Weights of a small class-conditioned image diffusion model: layers 14.
Rows from block 5 of a small class-conditioned image diffusion model, named by matrix and row number. Rows with one number within an expert belong to one neuron, the router's apart. Each number is 500 + 40 x the weight over its row's rms, rounded and kept within 0 to 999. All counts start at 0. Numbers have three digits each.
Before each expert's rows are labels from the 100 images, of 14848 (inputs lightly noised), where the router gives the expert most weight on average: "strongest on" is what is common among them. Only what is clearly more common there than usual is listed. The data: photos of plants and fungi (iNaturalist).
# router: router (model.blocks.5.mlp.router.weight, 16x384, trained with AdamW), inputs 110-164
# up: expert up (model.blocks.5.mlp.up, 16x96x384), inputs 110-164
# down: expert down (model.blocks.5.mlp.down, 16x384x96, transposed), outputs 110-164

# expert 13
strongest on: class Liliopsida
router.13:501508530530483572525523512494514475534424461493512541418510499483472481506531533484537464606430480511526494570510475528414476457474503486424563517544509493462484490
up.0:468560469437494444544565474464522568534547481479517451568498553502461435503431481517432489522528493531526549517525522494467462546490464475441556484510468399495498577
down.0:501498461565555552481544559543436503525546538563478552475506488431533466533557531553506550571485519476501438507506510548516443494525520546421462495507475533512480543
up.1:473465439474531421508442475513479515441444427516436497516501483493500507505476534478506499540479509487498449598489499516468501469544539535483567499607529487462501526
down.1:540513472515561503504482537556521466505485536543544512459465437441428504501500525500474475578513383502509516479521468501541592413504508456504512554456575498461519516
up.2:527495469520522612435467489486490504512506500421495417581583456519471488515438476420465483520539492552506555519437429531496440553486444461522495465502561522477481531
down.2:510479453444507496495485472503507496612443474525503479502553509511496509482533508473543519470490515428465442480470509527504455535467499482534518469538650457551522505
up.3:565505425504522435460572508531459500536478472509430531471448552494504521539504481539512499486497504530464457523559527467450547551515589465483407506464562499460457535
down.3:538493533455549535552545423570535479500498517467524455545413441494541577432547590476484462426517494471460490521558513494530523462543494414481495449481565562497499523
up.4:495552428413373472513516516534495465526545539497476464529483492513479410525498416523491468537527457501611539414449493501464575504495529507493657520553584483472530555
down.4:496520430604532513502538547549519485505518488577506518497538479451524448483512442458458456482514458473499523511489509582531541426495503501495510461502459404487527472
up.5:467445532529508494485531514492482563469518498535557486534478473481487502515448455584487478488482435472480500558561557451441464573467505426532452528520553454517501449
down.5:508541464409503480601447488487532458499405549425479507452439485534552496501565449511502462466497558569423519532434529524515473492505487483588490552448556516447491478
up.6:508468605466495443502457497518494454437499522555470514446480551491542522540512511571543489522478577474515429469535533491533535561469542537470504523537470464437530497
down.6:496529490533507529468498496512521540499461523515565540547433453509456551487448522509478540474440448555507503458508490503513496480531508546476451548533525497401433470
up.7:580537561442492578524473472515554520523499485494478538482487516497516498525454475507465522487472520450591526430527521554588484497532461422517458554496530539440536414
down.7:421569478524496528455511612543511470457497493524554424456487481456493506504491588493524489461399511507475419433518469469481489440501521502502539548527493460618514471
up.8:495381476518531539498482520437498500550426497477554505545463515534526529492483560581494522548520569567428517529484437513638407519484523487543463504479448469552473497
down.8:537448501599504532485479502480520520449496489472508517526585518460503518480475522405490508443489538568411557515514411561481528524536580511493534511529426528434480476
up.9:502509537505539464532514575586528451429517462538516518462456487508432417486589500506576499532523482493484453500508523454542516530469569538409485535546503514493475465
down.9:524485539561444520437470541544504525535507484449501558476428523483474593476502445508472442470456499562526506452463471496504571500535498517361449512496525526461445497
up.10:495516550512539459523577509474518559497502488483528489534514419480532535554576458545486448541468488439551471494527552443477480572517451499480536470474498455504487531
down.10:482468582483532479547558472500543435503567527510427505580403503460511509453527496509534588447526496564558515550484443528512494525506541454475517418506491580528511518
up.11:508527491488554500432498538547537519521442515450474481493469529536466569548506555579456492525497467491529519542529472566501490468507512520474502471544480522463484505
down.11:472491483459509446504468585467474536467494486483467490594477465487455510539414527477491492471425483498532497550532589416371519458475510515473443566491491460493495480
up.12:510499530475469524507445496444490459517558589504524467416535530494513554500538511539460496551469571499490489565455426534573476521489451465458568481497561450511516514
down.12:517502519481499529486474526551486531464572435554517510547556515474485504499398485519527492548500448467507503579497429484532439596472509433560494451517473530526462515

# expert 6
strongest on: order Caryophyllales; family: Cactaceae
router.6:478516446519485501526542495512473522418526557507537563593515554453487518474520511483490514501572498505506495458486506467497484498491530517481566512456547515496466479
up.0:522508445456527502545476506476470541509507435458473512465530519516504482500517503517507494522474513520469448512487488488419506485479544492419380439494623528558475487
down.0:470530492578494476461461452560473459492426582577490451543512480508578416476502553463500558421508490500469518497449498480474497465537517512491571507504627546513432512
up.1:485555535459452528506455560490518467482481461494539528461470477508478544507496539494500530506538526428487553548501481465479482486519536533499503414501431515486492536
down.1:536503529520516519505451499529553538494483542455490504593565476492542513505518503470558481490527497435554473562473477505547545537502485522496510480514523425534464487
up.2:487568488524491431503425420402392424462490532470425487456487513485517451531510516466508508517471538491511506504557467484502458481507497419484477539466567475517556593
down.2:502520457473550491513495553461468488510500412423472466449520508536517471562526509505478490545445544508431511422498497563481560495562448430567477449557512578506443527
up.3:466563558530521540499556505486465506522458524454499520530479476542505437460582500445454486495523514501450494525489482556418451479475482493543383502487581463548492533
down.3:499507523499473493496499506523494505444523464563469508490453519490502450519498497448507418523487490515547432490521446543467468566415474455558502487459467473463426473
up.4:435589476447418447512527525492510492577489448504480520497508585474506413501498526520486513485537516515461493522489577492340523485500537518489399537506507509522476533
down.4:521435517549546520504542491453473493530457497538537505524496511484525521548531510460491500530515543486575449401471558510512497530463450538472524486482544477547534538
up.5:403504506436474420520475455506497524516438486483502491407503558500534570495533441544570530555497500448423418411516475507461553495526542496483503470540517519435459505
down.5:519474468537481488486425487470472416467484525497517418561506482501477509533532529458459503481448537506529542456477571600550405495525471539463457499492484558501513483
up.6:522483547535533455507493524450533483485533462414488584556464489506514548521524510582443487497490439495541431489534531405392581517518510441488417494506524389472522487
down.6:414510488449426467531544508461423464484542449462520445420434577497461525512519558475504493368493461484559552394453476418460546442535487490485498452442518509513502500
up.7:528475547527609470494519492451476434426536537536498565510529498542590501446433528520493531537452488470437470531511465536492472443486549498527491487521502547512519457
down.7:483483488530495473548402478508501459544497405607509498546495520511494486515572518478518522445573467477461552479558546500497507569538446477466479398462459475513512479
up.8:503384474517538518491506516543575482506497487456458488544554521520508525472504554551450517549503484475494465555487497568523513488529525473499415499456563513527530456
down.8:557451501517545566531447521447490502431502517494487472470481575477470466468432488488518502508445562465524531568497510482448471479486533437508441527482523584481500410
up.9:503508540498428506548474474538484537460534489469459483519499439478545445481490481535450531492496515392527498477581513516603454468502490457523484447526489501491472462
down.9:575507442482430507513466461414543462498548479480529528557502527422465419473502543473522463517548531533507505529461423508448579562534496540435554510504484507504481464
up.10:556497533473381433522463521506424434578531516438498489481464539538485505517482550594486512485541501424496516506469525456460488449597530501451433468476543511551531481
down.10:488496516470501423570495499479525424479576506463557469534517500480489540475557466465466423539511486464478495562534509469434492434490490478439540484560513462564518498
up.11:482557449546491480519478502485565484460418548462546538502433486513464543554615448429559489553444514554493487537436533498421486478491528515484360579517539551572494523
down.11:524494529440422542478447566531484513437530466505486552477504571514527540442446493426531520561498537483497434563559526525553466483620476485515458551497477479488470526
up.12:490493529485453461514504465497527581452351527523488546491481481506506480511550494481535523488524547398475473432519517528502524485476508466552415508512535437432512508
down.12:505534523525527520508570448466531537482511514532498573582494457568522479443528429518453549488533508526505406504466475523531433552472509440478407466504515469436429537

# expert 0
strongest on: order Caryophyllales; family: Cactaceae
router.0:476485457476467513492477522497480458465519569549463502590476521518507520468506505475492435484478481581531451467462512492508472530489473477468596503490555537479581467
up.0:513519470474432499494469508453524502475558546437506487429490541542532461487452480482497500578518522546500485444453493551466550494466466536400450447507554574506485497
down.0:447522513500562530530542515491567450464541479532457488561452491506506474456417526465512519525559485507543506549527554439499482530529486568520493485448535469571542517
up.1:498426485445616495496473464502508575443537479498532595489557455483437489515488514528495532462521464488437476446501472583484498487576546539417548537534531523490463579
down.1:527489478559498490500533463556425481538501496503470522488470494556507505423463588525530517413518517479407539538543544437486458426522478526486525487512552509461485560
up.2:473488499517396468564516527513506494525474573481538564513508469520502501531567468563526473509543433497432512562454559487425531531484551495550346449532472552491438519
down.2:456531509512422472442521483477490576597567511485520433473507490500616547479427492563518493590503574549432492499555543509564537509511437522457421577537510487465548509
up.3:514480474519580494592495493521475510465503494546511518528503494484468584530574472534513467522455531478414407505484552458503545485524530546528536527528489535539473464
down.3:522463491592515501498480535486521554559508516523481488569478503432504514460461455490458515513491503501500408519455490515439524490503431472446547526470471421478458472
up.4:515546556429443501511542526519474511550564544482525496544503456451472500506434503566473533609463497496494541521441463563518473516583502506426460442476508519531484483
down.4:473472468478501502534547502465475467495544465517494548506494489494495504456488505514479466450528528454540502500499513452575494566502517492527490498576477459550567487
up.5:455513495533498520547415487482547459381463432507547526528538576476503399470488434466451501512497576557463470472502477562454503499516533516544446492478496491473544498
down.5:550527497501542512424477479490514472481556455484448483474528457465491509463537476558602503459501528500520512483526499451492560503512539508517541467477515555471498501
up.6:467456479443486558507501488469505535396428463432467474462570482508503493470437431474533492435490513427506501501455515520529465455490472500598546541481490565465483506
down.6:517538469502471435529566504457509386424478495575513536517483473559471449535486431489458497499562458478457453484532532499516483565473446554467531504469437493520471452
up.7:490523476454534495541518475486428510514542438549575539476494473462424550467472519554468476439487580464445587569503499554486490469499511472503538530532481454541541488
down.7:478504469475483515466442460487465420377490475471530493476536530498474506505555497402501532536530499509498488479497477426493528599528514528454444515467576393563480477
up.8:516516471521578523489481504492420553565448419498501406545532460456523435485473484448540506512527514489432473452483500495595451480443505538530521520554514553500496596
down.8:442452514502398628507433432481507461551514422406575517491467522527466513491478532514477549434476483476414526487533564422518479500497410525474453446462526461530505527
up.9:529512485550474530495575519445532548544429533453511529465458493515525487490485516535500509574453467481510528479523494553622447467527498520542518445526596505468499516
down.9:433496454553490524513513480529521432443489517514517526430574459463611461490496488484440542479469447477512444537510522504459482440461498492503453537485486542496462476
up.10:494465596559563511490528545548545527544484484485555498552542455546512482477529551518425467499470514444405436539500489491464478522481490409563436474471468471530537502
down.10:499581525550484454508503517497520429472474439491525438540534560454509481425476467536546504557472488548454531519499473555454450542569521476544407489478470527520559487
up.11:527450491439574526486532487433591448539492495455510506447473449528557481511457499564480485390474520495470544479483490498602438497529486507569614484482549522489521579
down.11:488569544500507488599486509510480496576454612532509440528518512530575519471511464527387505529517555441515533566416447603436527471534521502498513539468532544464496554
up.12:480480475438482472529580523513549483488427532543521459444547523557461468555494488483497496436522508493397502494515498490470499484512486526382533550510565484540469505
down.12:480474507471516526449478516471535467534417533509489490544517474524453615431531511461511436511485462535473502438520437515521545530425579525425500441529471489459468523

# expert 2
strongest on: order Caryophyllales; family: Cactaceae
router.2:478505462494478429505495513509489479485469499514473482482505533543512539412452516468501529501510474498500530481497520419528442503495510525535533528450543575474507497
up.0:456487544438534555474514482479496544530482480477471522498533482474527382476503529524573482492506509501434470512453485509486506519450531467463516518507500491497476532
down.0:514523495482471521509543479479467523461464485493504477478512502499516555488523529470507519404513502526496528461481417496474460481523507422525547499480464461462480563
up.1:496422518498538481538435463506509522517557463531563438545499463469496484496532463486523495521506442502488420407517466503422473530553465516529546514473507488532456542
down.1:523518542554478535600497472468511492446492563507566599536495458511538530512499540482535453498500533505473520446418446516552468556487543510418499517484527535478468474
up.2:477545593492500413517392495492478441544531506540509560490438502450498594499547505541531456548524559530461445464516522472509543462516560510513480548487471516506485514
down.2:509439567488517442502460466500483566508445443581502420442448538498504500534513455568483555536508437547483495491563459528470480496507515508494486448480556501494460539
up.3:521546466426482476498566482470557538527442450412459527458511507522450468529517523535496519533527459482499499552500520535479547504478516515448297438486557567517465488
down.3:488465524503452453473482452595469468461510540486508410530517512508451448448500573491519504505498541511480440458538507541510534509590538536445454522428515522532504500
up.4:435409549515536504485460451465520497465526477507550476529502489550556537473542469518474464598514456515427393516521486472525540484527450483576476519438528537500533484
down.4:453502543547455566554468563456531540563449489523528502562472500533480488540459499586478508488423498512496533571478462466429532494542525484461520545540516504479486492
up.5:507510543409477529526486545494436542499588460527518575472558449496587508521436492497470504460548438435491511533489508564475507511542515558404438473483490511457500572
down.5:446447518553507504487476499463523484468513449487456475572537485484423543440533490518453408524549565536460451500475524525491539543475453541509591459504472504537527516
up.6:527459496519477516486530496465462497499534443482537549471491434515521556479479443429491522448503502473410413474500498486428436508466526527455442544501510526496522505
down.6:517538516510478544543534479532443405464468559502501551509509457441479473473510468469438471471457497521460431488474547500404524478524491482499468485485484519487520526
up.7:567454488416506549509451522516500484510542511439511464365540479478521514546494510443511475459558545523416395538516485533533462486540493493475434478545475537475510486
down.7:507503495504477461526512474514456492492507502528505492612533525447497458462497522543484504534549466488481393424482461570515448484524541463465478492522465481486517551
up.8:549519537578468495531471496544446518499492517518491439599432493547537446508540502469479577538520518478451459586447506501421404506518461438571474583470558556501516450
down.8:493526521446507535463502468394511563537503517503468492435440487509525472466451461518558540518559473455515505546465491487443486513518441519432396496487512458503546498
up.9:504467489493537551512483506461533542487488554500518418442513470504462415524459479536521496536451480497510505453484507511509466514525442545518516486436511497499481456
down.9:515453543458472551464509486535548522491523480511509562492497569426539523475535531500458488509589503452499403510533493529527503462550503524559543485493500536505488491
up.10:482588501497503492496573534509590500562491513490487493514473519522550608467486614495446507464495503465448515525505453496461488454524496515500354480520434566529505500
down.10:531509519575496534481477481464476534481504449512453457416500451469442447472494519528465513518451462552448460552572558475488390490559510457475526536463519478468510461
up.11:479514532540497484529415445527478485527516493510456491507532507512444491555485508542575520539525538430494535504436504577457539492474495534513374502497444504503517545
down.11:492430536535473452570575527505499534572490435471546551544452521528496528538546530573438480453443433492518521449520397515498481426519417444469476502499506579507483528
up.12:559527432466562513535469456492548503440491512494550550516517416512495586432494506486470482449499573528517502477463459517493502481522535529457526500497408526532509536
down.12:489512540488493542586523536490493519518540501466505527488508564495487494491420454512449462544548513510447437494530499472559517480464552461385498533481487458564427501

# expert 10
strongest on: order Caryophyllales; family: Cactaceae; text has "cactus"
router.10:407502512470451520518463486511481474539429527513465453513561516479478468488566451506480504461482464527482524449517581451521436447518438451507538524490584582489519456
up.0:503519468420533484478527468513500535500524525511522474578444491504452519480492540496511545559482477593557430508538485534457486488463527449402502520521517541540458429
down.0:450511448530494485563546566455457482561478502546513457456490503539529479471484512509525377535530502507490490540541455484435487537458511463525472500570527482425465515
up.1:455547524448522432545505538465474512499431530536505563498472516509493457506566500540513557545455548481489513458488546526471489461449501487459531503510540516512503531
down.1:473468515520569530486438459499526496492424487481494494535525495522522508529513493508529471421492524449464532496484446537544460429482513507499520450566516476486551527
up.2:485518532522520513464441522484587469521505526523477405501505421510493449476527523479492507435484487489481460563512528521530435515529427420495499508450525571506516427
down.2:506553519428523508585587463461475559521517472481477498560502508496518463495475522479508602476498539468471576502566510568522437506503514550517481546454528547539477524
up.3:531491516507506512533458442525484522509542482527552485430498564521454515467455512444527512401496497555484479467553534517392466427560536402456455491489512531507492506
down.3:508568484523524434544520493441525484460460523484510477569544452529568499520587526519503463525461508502456542541434553546513445522463441468508564420612510520521490536
up.4:583487552436463522574494461473498496439485466456487567442492490496426446495552532530558471514437506461557515479474499552432492441510483467501362499524509480504453559
down.4:534465484528488459520530493517496435561443472496541488500490537503560489548489498502507442566530511478488547485548479580476503561471530465519455531453452468446491475
up.5:478481510537510563472551485528525486543514516489514515590483517477504436414450485422473494565550493520427512512561528510423410507505455467547435544460448589559510435
down.5:428472456496432539543502593513426507558514490474487494437485493517522524474458553428507545502505505501505530422468494506481438536480586454531421501495524551530469475
up.6:492515545471425494525454543560527582515469559421481482407486424500504544497497467410472548487484509440449503507487465486515545469512466477495491523481515504493507560
down.6:445515503466456571554449583491591422453556517521514425585528532475503488531525529483462460516479513488477492473547485529459487474437540491408516520498548463579528522
up.7:524522436501543465493448464479472517567533481509511500567495546526495596522476541420520448541487466499497436478476608506346493457536431502551367472483434501546486480
down.7:580491441527518485481484522564527507532458494460512437518531447460501539509517600491381481565541517526567508487571564484458492602454419562520492578563539477496565468
up.8:415493573518443539547510504516494490487541489492551500511526562506453418483444415529498505557499464468498506532505539446492558498524504494549545474500492467510525520
down.8:568492519514491532515545508414535581485518496555492569529478473494489528557503526550486546472433509507446493497519545472499529526489512467551495483461447548466497464
up.9:471453485485468546477443482499441460574456526534479452502501490474512529496513438427511506636487534490526512488479556452495432454538493490452438602519529482472475510
down.9:566561499504523468507517516552559513564504492478524564518496480518508502583515506573555493450472452511559476486457502474523439565500529489561442528523558443467465525
up.10:494503478493456543510472476511460523472451460549450547576510525502414522532479442438480508478499532506445519475442581503442449478476526507509414525420510545531532459
down.10:381468478501497449429472486511438488572486464465491476456447571443529456504419506532460569533539484458456488490416484499450450517482482460481551521434464519543478487
up.11:530554430530540470554448446506495509560485526452506526471548514537514454514510464468523477493504500535512492536457534505463580504499548530431502469473481512518434523
down.11:528519511592513513522509492563448577532508533489444360477497480493575447491397461495522504599530521476430479505463559468577476489473543500503507552475491535532474544
up.12:432474478479491515558436464493494555540547511540430465531512462511561424506510402473538501591489517485433514481443568471417564538577470507520531546507454536460478488
down.12:484509522498480550511518418500482503582498560450502518531462520458480523495466471545413553534519517504542495501524539474441522410449514490532514562452482429507495476

# expert 11
strongest on: order Caryophyllales; family: Cactaceae; text has "cactus"
router.11:504523427459526550487562477485475533472513540511464575482532543537511480486529451465545503496541496503509503475518506504524487489473448521495568506501552520458466504
up.0:515439420541481498542526459485573531507506408476492514504503469513474553470494514555514499455508510489504507519482536524467457486494534509555481523543616483463582526
down.0:573524509516402524528527589438478494525511486418467447465508551561493483507473508484529529446521477523385542601427447528477529509580501505502569472491580486508410485
up.1:523463460453499535457502494439554453538498469434495561534515518509533585521524532457508472462470432494510491473540484577499486505490495424567580585496495458508503526
down.1:490469526462530505451551436522449539544474497470457478575482524531489451537502539511511499519451490487489360445559476506537495488454449563517387462486384411494476478
up.2:453540540446503514525539474467431516484473482451516509473471508489537444464495513515518580562527481443488456420521561507492471458534491501566466512508521545493558483
down.2:512492479529497448548465563620479430468449520503467465558509519461456468530493529485529485543524503533510441507498474436461555497520559459507480482536557512515429481
up.3:528544549457487491510455448420470482511422491479458505460459523507609510476557558504552517540513498454537494540508525578524472498519496513492498429519634562458494535
down.3:574528502470506458560533400494513491508482491449485485459497459494530505507445490510491532518502431498452500456468511504592404570488450469486473477457545456495494470
up.4:562530479519510559473520493506470505517543411479524472473495388440467490492467502595484463488473556538518466562569371526487426506544475529526437496491543493542489503
down.4:430489528464548510496476515556485544478487460435454570513408566452506517472507493506462414578493578502457587477491531506504555505387459457538496444468493445508467487
up.5:446510500496505435534473421563436513486504543439493487481483486462611548496478495470519527564418532508446523507486492511435413468528498465507393459475497456514439546
down.5:489494473608538536524491493543474519459545528469529445507484538523509493536509537489479492419462556484457557464506466551454561475483548497551512491509483556530409498
up.6:511487517488478488485524495489476519391517452444505531561501484474476542509472503475395549541518547489486498481482430485459416478523537508487441503499451568527484513
down.6:495513522498609502530466469424499531447476503472543528449519467554514487528492490537467490524459457502485489467495465472507471472510550474518487456498450493514559554
up.7:489477456481587491474404485489516458485486459522508555521493527458472528528478506560499498518506511509461532525506539497533541417542512546468540582508477570503476457
down.7:486443478605497520491420466520516529474489553494551524492549411555564470503546510457527546493426504484500517531498563573441485419428517554466542462489466468492460514
up.8:509479532512521488552532508449608471451505500453464537497433473504548528502463642489537510494508465533468499491532508552463513516499452502535417476523557496472457461
down.8:496497475467518489495573482546568527495469493552499501463452513485372577516522473590531495455529520458536509523436507546436519475468601502521417478485496466485454459
up.9:472493501498566470533516490519574554500443507457445517506542490482449515502552452395426487564429510487493468471520402551469511456501498478496412474518502509517571596
down.9:458538488497493479514519428534518477494469466556458574455516477530522474544459454503516460470516486487500387490539495536477462500531557460545543403517482568526466452
up.10:483556566480444463477503479496491444540511542534513509478385443487522479527485467567555517575498476486487509480522572482440470464512468497525509462513444469498448564
down.10:467498581513473473525515530480488502515597540501538439495495430513445495503509475502435523545528524551518513518504548547485466536519552549532513522490528515537581462
up.11:452499517472425495486438459477460435552520428433521526455525507513571427488554488544584465507513528523524572488439538544453516516528504547440417513505521442524557505
down.11:507540515525532510593513484423461549530487486491478472429490511519495458488420494479426460508499537506532441507534464480439450458491517484425589459407455582485481447
up.12:463568503432473485484518530515406491547459470525489527488485520475505457540502515528559490507455536443491470522516525490515462495447468504599548484505491500495525458
down.12:451495536554525496520431521445469487550517508486575507502533472538559438525538499463436455490550476508479529525510476470481514583495505449532530462431516511406547486

# expert 1
strongest on: order Caryophyllales; family: Cactaceae
router.1:465557420518480488528496488537528469527525536460514522512547549478479492519475482460533487484494414526516485439545460504513392497512482488469560498493524596501452493
up.0:456514518467514428508450487433486491500414510448499552566424511469494575514520527591470519568456448498518525525534463585453507513551505419541538479430539460468490507
down.0:604538506583514463598462403526450519505502541460487476488525453537520425509555465534578524454549476474497459524435477522445538522477434449548473487442450506529443521
up.1:484492500518436546547573479528461538577558465417527483524508498492460449456508502532528540577534509523519604498465518465405483489483399530457400491515462576516563451
down.1:512498475477496424480391524544482492540499466527525420554515571505551450519547517486598551487485470500497497450483569520528524490509492474509446523502457556488524510
up.2:570495518562496486471526488530580430523471439467472498552452468574507541508466517496495479526463456516443504561513505443516513510452459530554511458478490529522503439
down.2:474552494493475510532488495437477510527446460530450443328458584494505524502492593550525521476482475501439532498489466491487459567567527513506541496438544476529446438
up.3:504451555473469543536434524482516455492423481411442465445496489452503524469492494442519556446586508442450488460501494416513512459488511467538496495451518611454533468
down.3:497528527433518508478524505493543546517512471450499478556517542515550544521486511471471397498520523469514394476537494489436515502614489460523522505510540502540531494
up.4:521520488484406518549539485499541500494442486503559513605526432488517596497500532502460474498513492537490514512516476460464498496474525486453463556402440432516508596
down.4:478488503486518496526545556535431521596514512479526552509460484505580500481406485566527478443482521496484556488449556483503553531526445521547528455483519534460462558
up.5:523513472476423485522546495483482522466501512432536547492508427485485454510551488500532491437550564527533525454481469532450545495452539523460411473521480522479508522
down.5:512514514525541533510434475507518455500521460403559480574503518547525560454490488479517488476461526575443534513535547541559513458529457506497487428516539465454501532
up.6:514516500543461546502519439437489524494487502608510507510431439475474484557472495423494509530470536501460584536482532517501484502465496495500439472447510458533536488
down.6:480524461507571531528491403584494462507511544454490471515556527505510486523504493481422495523502491486442501393561519476442468536561537547551610522554523468494526498
up.7:524446539489510456554413536630429450541548478425492509532453506567507427494527543503515508484533528468359502535509447487443480516538573514488509472554548569535513486
down.7:415547523481532447497549407526460537443578492495536507438514487517474533482496497487522464513495487492510544505487477492500500504502479470426538494460536476527557503
up.8:475395537572496476489488467437491493459469507583507443551447464506510450538486486458551487543468493419495482485574523498566502519518466496590472451452538539488535494
down.8:500438510512454453542505566522460508428484520585504471487480501444496486492476576443422462577533477501494582479523507625468584475563477502533525489504522532413533435
up.9:501468505493517505537475496512542552433549517454467491502524478528548516502421561463495521463462515486472413498492467518539497445526553559470419521528643545477498540
down.9:504506472502514491504543544573533495474497548476539480539562464516438559493537458429507367547544541534442508389471512542508482500555453523538579538506529519469542477
up.10:493430459535512529555443501514458556564497488502544516488501532487540433496477476559489524441525532508528557532496531470464507454492491554494494509514611568524512496
down.10:511492501454568490531492502456473543449482483544485520470545566539533515482544512500458444514471517516496507501512541526516493531398568547497499510566504516558494518
up.11:536514575492491471572457481512523551464500449447528557482477529532502445514395588509529460560534447556465471506509493490351447531546486481518462472574563581494444499
down.11:445514475525544491542460491554420595522450478549474461435502511489459473475530547538554425505449551513589451460407497433491424531528457519530483495575532486461525490
up.12:522540544444447490494509528520538436473522561441547462508511450515514487478495621505544512549484519555446506534508456508483509465526514532429477483630502521551461462
down.12:551540469492585579509538464377526466503514452432486407489529564463479509484449459491470606508572501502498619474580483400628551526435561569494440498488465516530506478

# expert 7
strongest on: order Caryophyllales; family: Cactaceae; text has "cactus"
router.7:461481468565447517469536466466530580454480510547483504519539550536509501499498488533537470478503496524547481467547524545526520506471431500556568486506568483452475478
up.0:474496513513569527537545480444509500478469493469502547596468476457548405457483486572492565602446536502574503518477505525495487523371553514557323501526598498476485481
down.0:420520499409553453432569479473453541476444552539524411551511497471548539467495524463466491476559511515443528492546484430486525495507420601523509538515571530556559501
up.1:474543494509509484536487470546484497503478512484459473595493493557460450508422582545482522527487480435460455556485540447430511540513524517494438462506531568522476496
down.1:498468538535502482499469475489438512559501479490516512434423489479505479489582543495577498488560530453561523490499563516555558530498450459499435486497484470489394502
up.2:525543513518493492518505560553440468564488459515474532466506488480487539522551452492484473465394511515494422499513506531391453501532515470408369534464558466478477513
down.2:478510446472526460484506487553458540584509514482474451462522560502536539498506551461484479535509543455481503485507526576459490455534439500473546437506557480492562470
up.3:486511510491491521520501459579534501489433433495417530519523490510499487489502472518507552500418582461463498505489490501496485480476551517515460494454463543490479398
down.3:536495513440499512496455460485487601522503461459465507549449488513496488505427473508447536490502422533477521569526500467534547451567499556509558537477550474480549449
up.4:505482503516543505471476536440535493482554494505463515473478493442533483475516488571522532550456554499408477413517468433526469444484494472573474440497493551522485455
down.4:494510443466492515447621451518505476529473450476506482546458460519500531528483516501553481529460554563371519554441522462496511456553561438566516554475550461567442462
up.5:452489560439494483538510469511494490418495476498493548483545497509494511482478544546459556485532473432524473522509466555463430525523457488484534536454467512530575581
down.5:491507572577431534488574495540542524460472538559531501530480484446515483437546437479525513456440506490446514462521440505482501565447545513503559481531569422605512571
up.6:553526464548543526479503504495506477432507520459540498461486431495514473535402530490497503542457472515442519487497440530479515454486573540509460467508544506521425503
down.6:535521505510582541580448559484501562502531502478524520491520534529435429415547550488491518534534509476412493553439492549577516538504509470498490440457546479551532489
up.7:494445471461419508499490479528525466540470463463497515451508586468413482505542530527491477528543493492483499459505469454583485470560513511516450547535509510496486490
down.7:500492525546559567475490512581484415549493460503545479495513530555482534465486442470435556559535531543512429546456468508487581435483485456475515507468388518480470505
up.8:479526500461509515564495567462495477512573431564465557504428508450536423515462522680524455561509505478446473482511574479481461488543513554498447554456557516517528407
down.8:430451499468477459428515402456515501512553530563512465476473471448459463498506482467457519509541498524559518462484487501488457535474455548479506454521593388569519473
up.9:435519442405470519517510555478556476543451494502471503512472518448505495494526522545544488491444565438435467508506582500546492487470510440504484488483425472436507443
down.9:493476506568475491420462517514471502510495553524518481482491476480440530496503453467518480564490474511525575496504511538455589586506510494493503493470481477473476493
up.10:584486491492575492563456485467478519436557499463480456494492477508502553517402553480476501548525485546492520528519442483585492492512478477475424544541510509471541545
down.10:569503535524543478442479483501499541523543486531470484533502462467435527488514467470493560486515526460512512485527566515536542543535550524463510517512501451454417481
up.11:510557520463477538525520553471588404480441480445488462452465437473494541471426500578497505510420523470517482562492497478487439454521477466440490524500562574499476446
down.11:458494488520465479583517520532488469493520458516532478507486472516406515542503561511516553531531486563560511479525448487513400505490529470442527513481547526519537504
up.12:505458480517416551457465542541441465492497493436519475442538540511540503498480456521485533430508499512520484496456503562501438557471511436546507434490577560451570499
down.12:537557585490449504520463401466519556537493511494450468487495409506503456535517543559518490489513465564486502467553589447480489474511473476573590497535626546458435474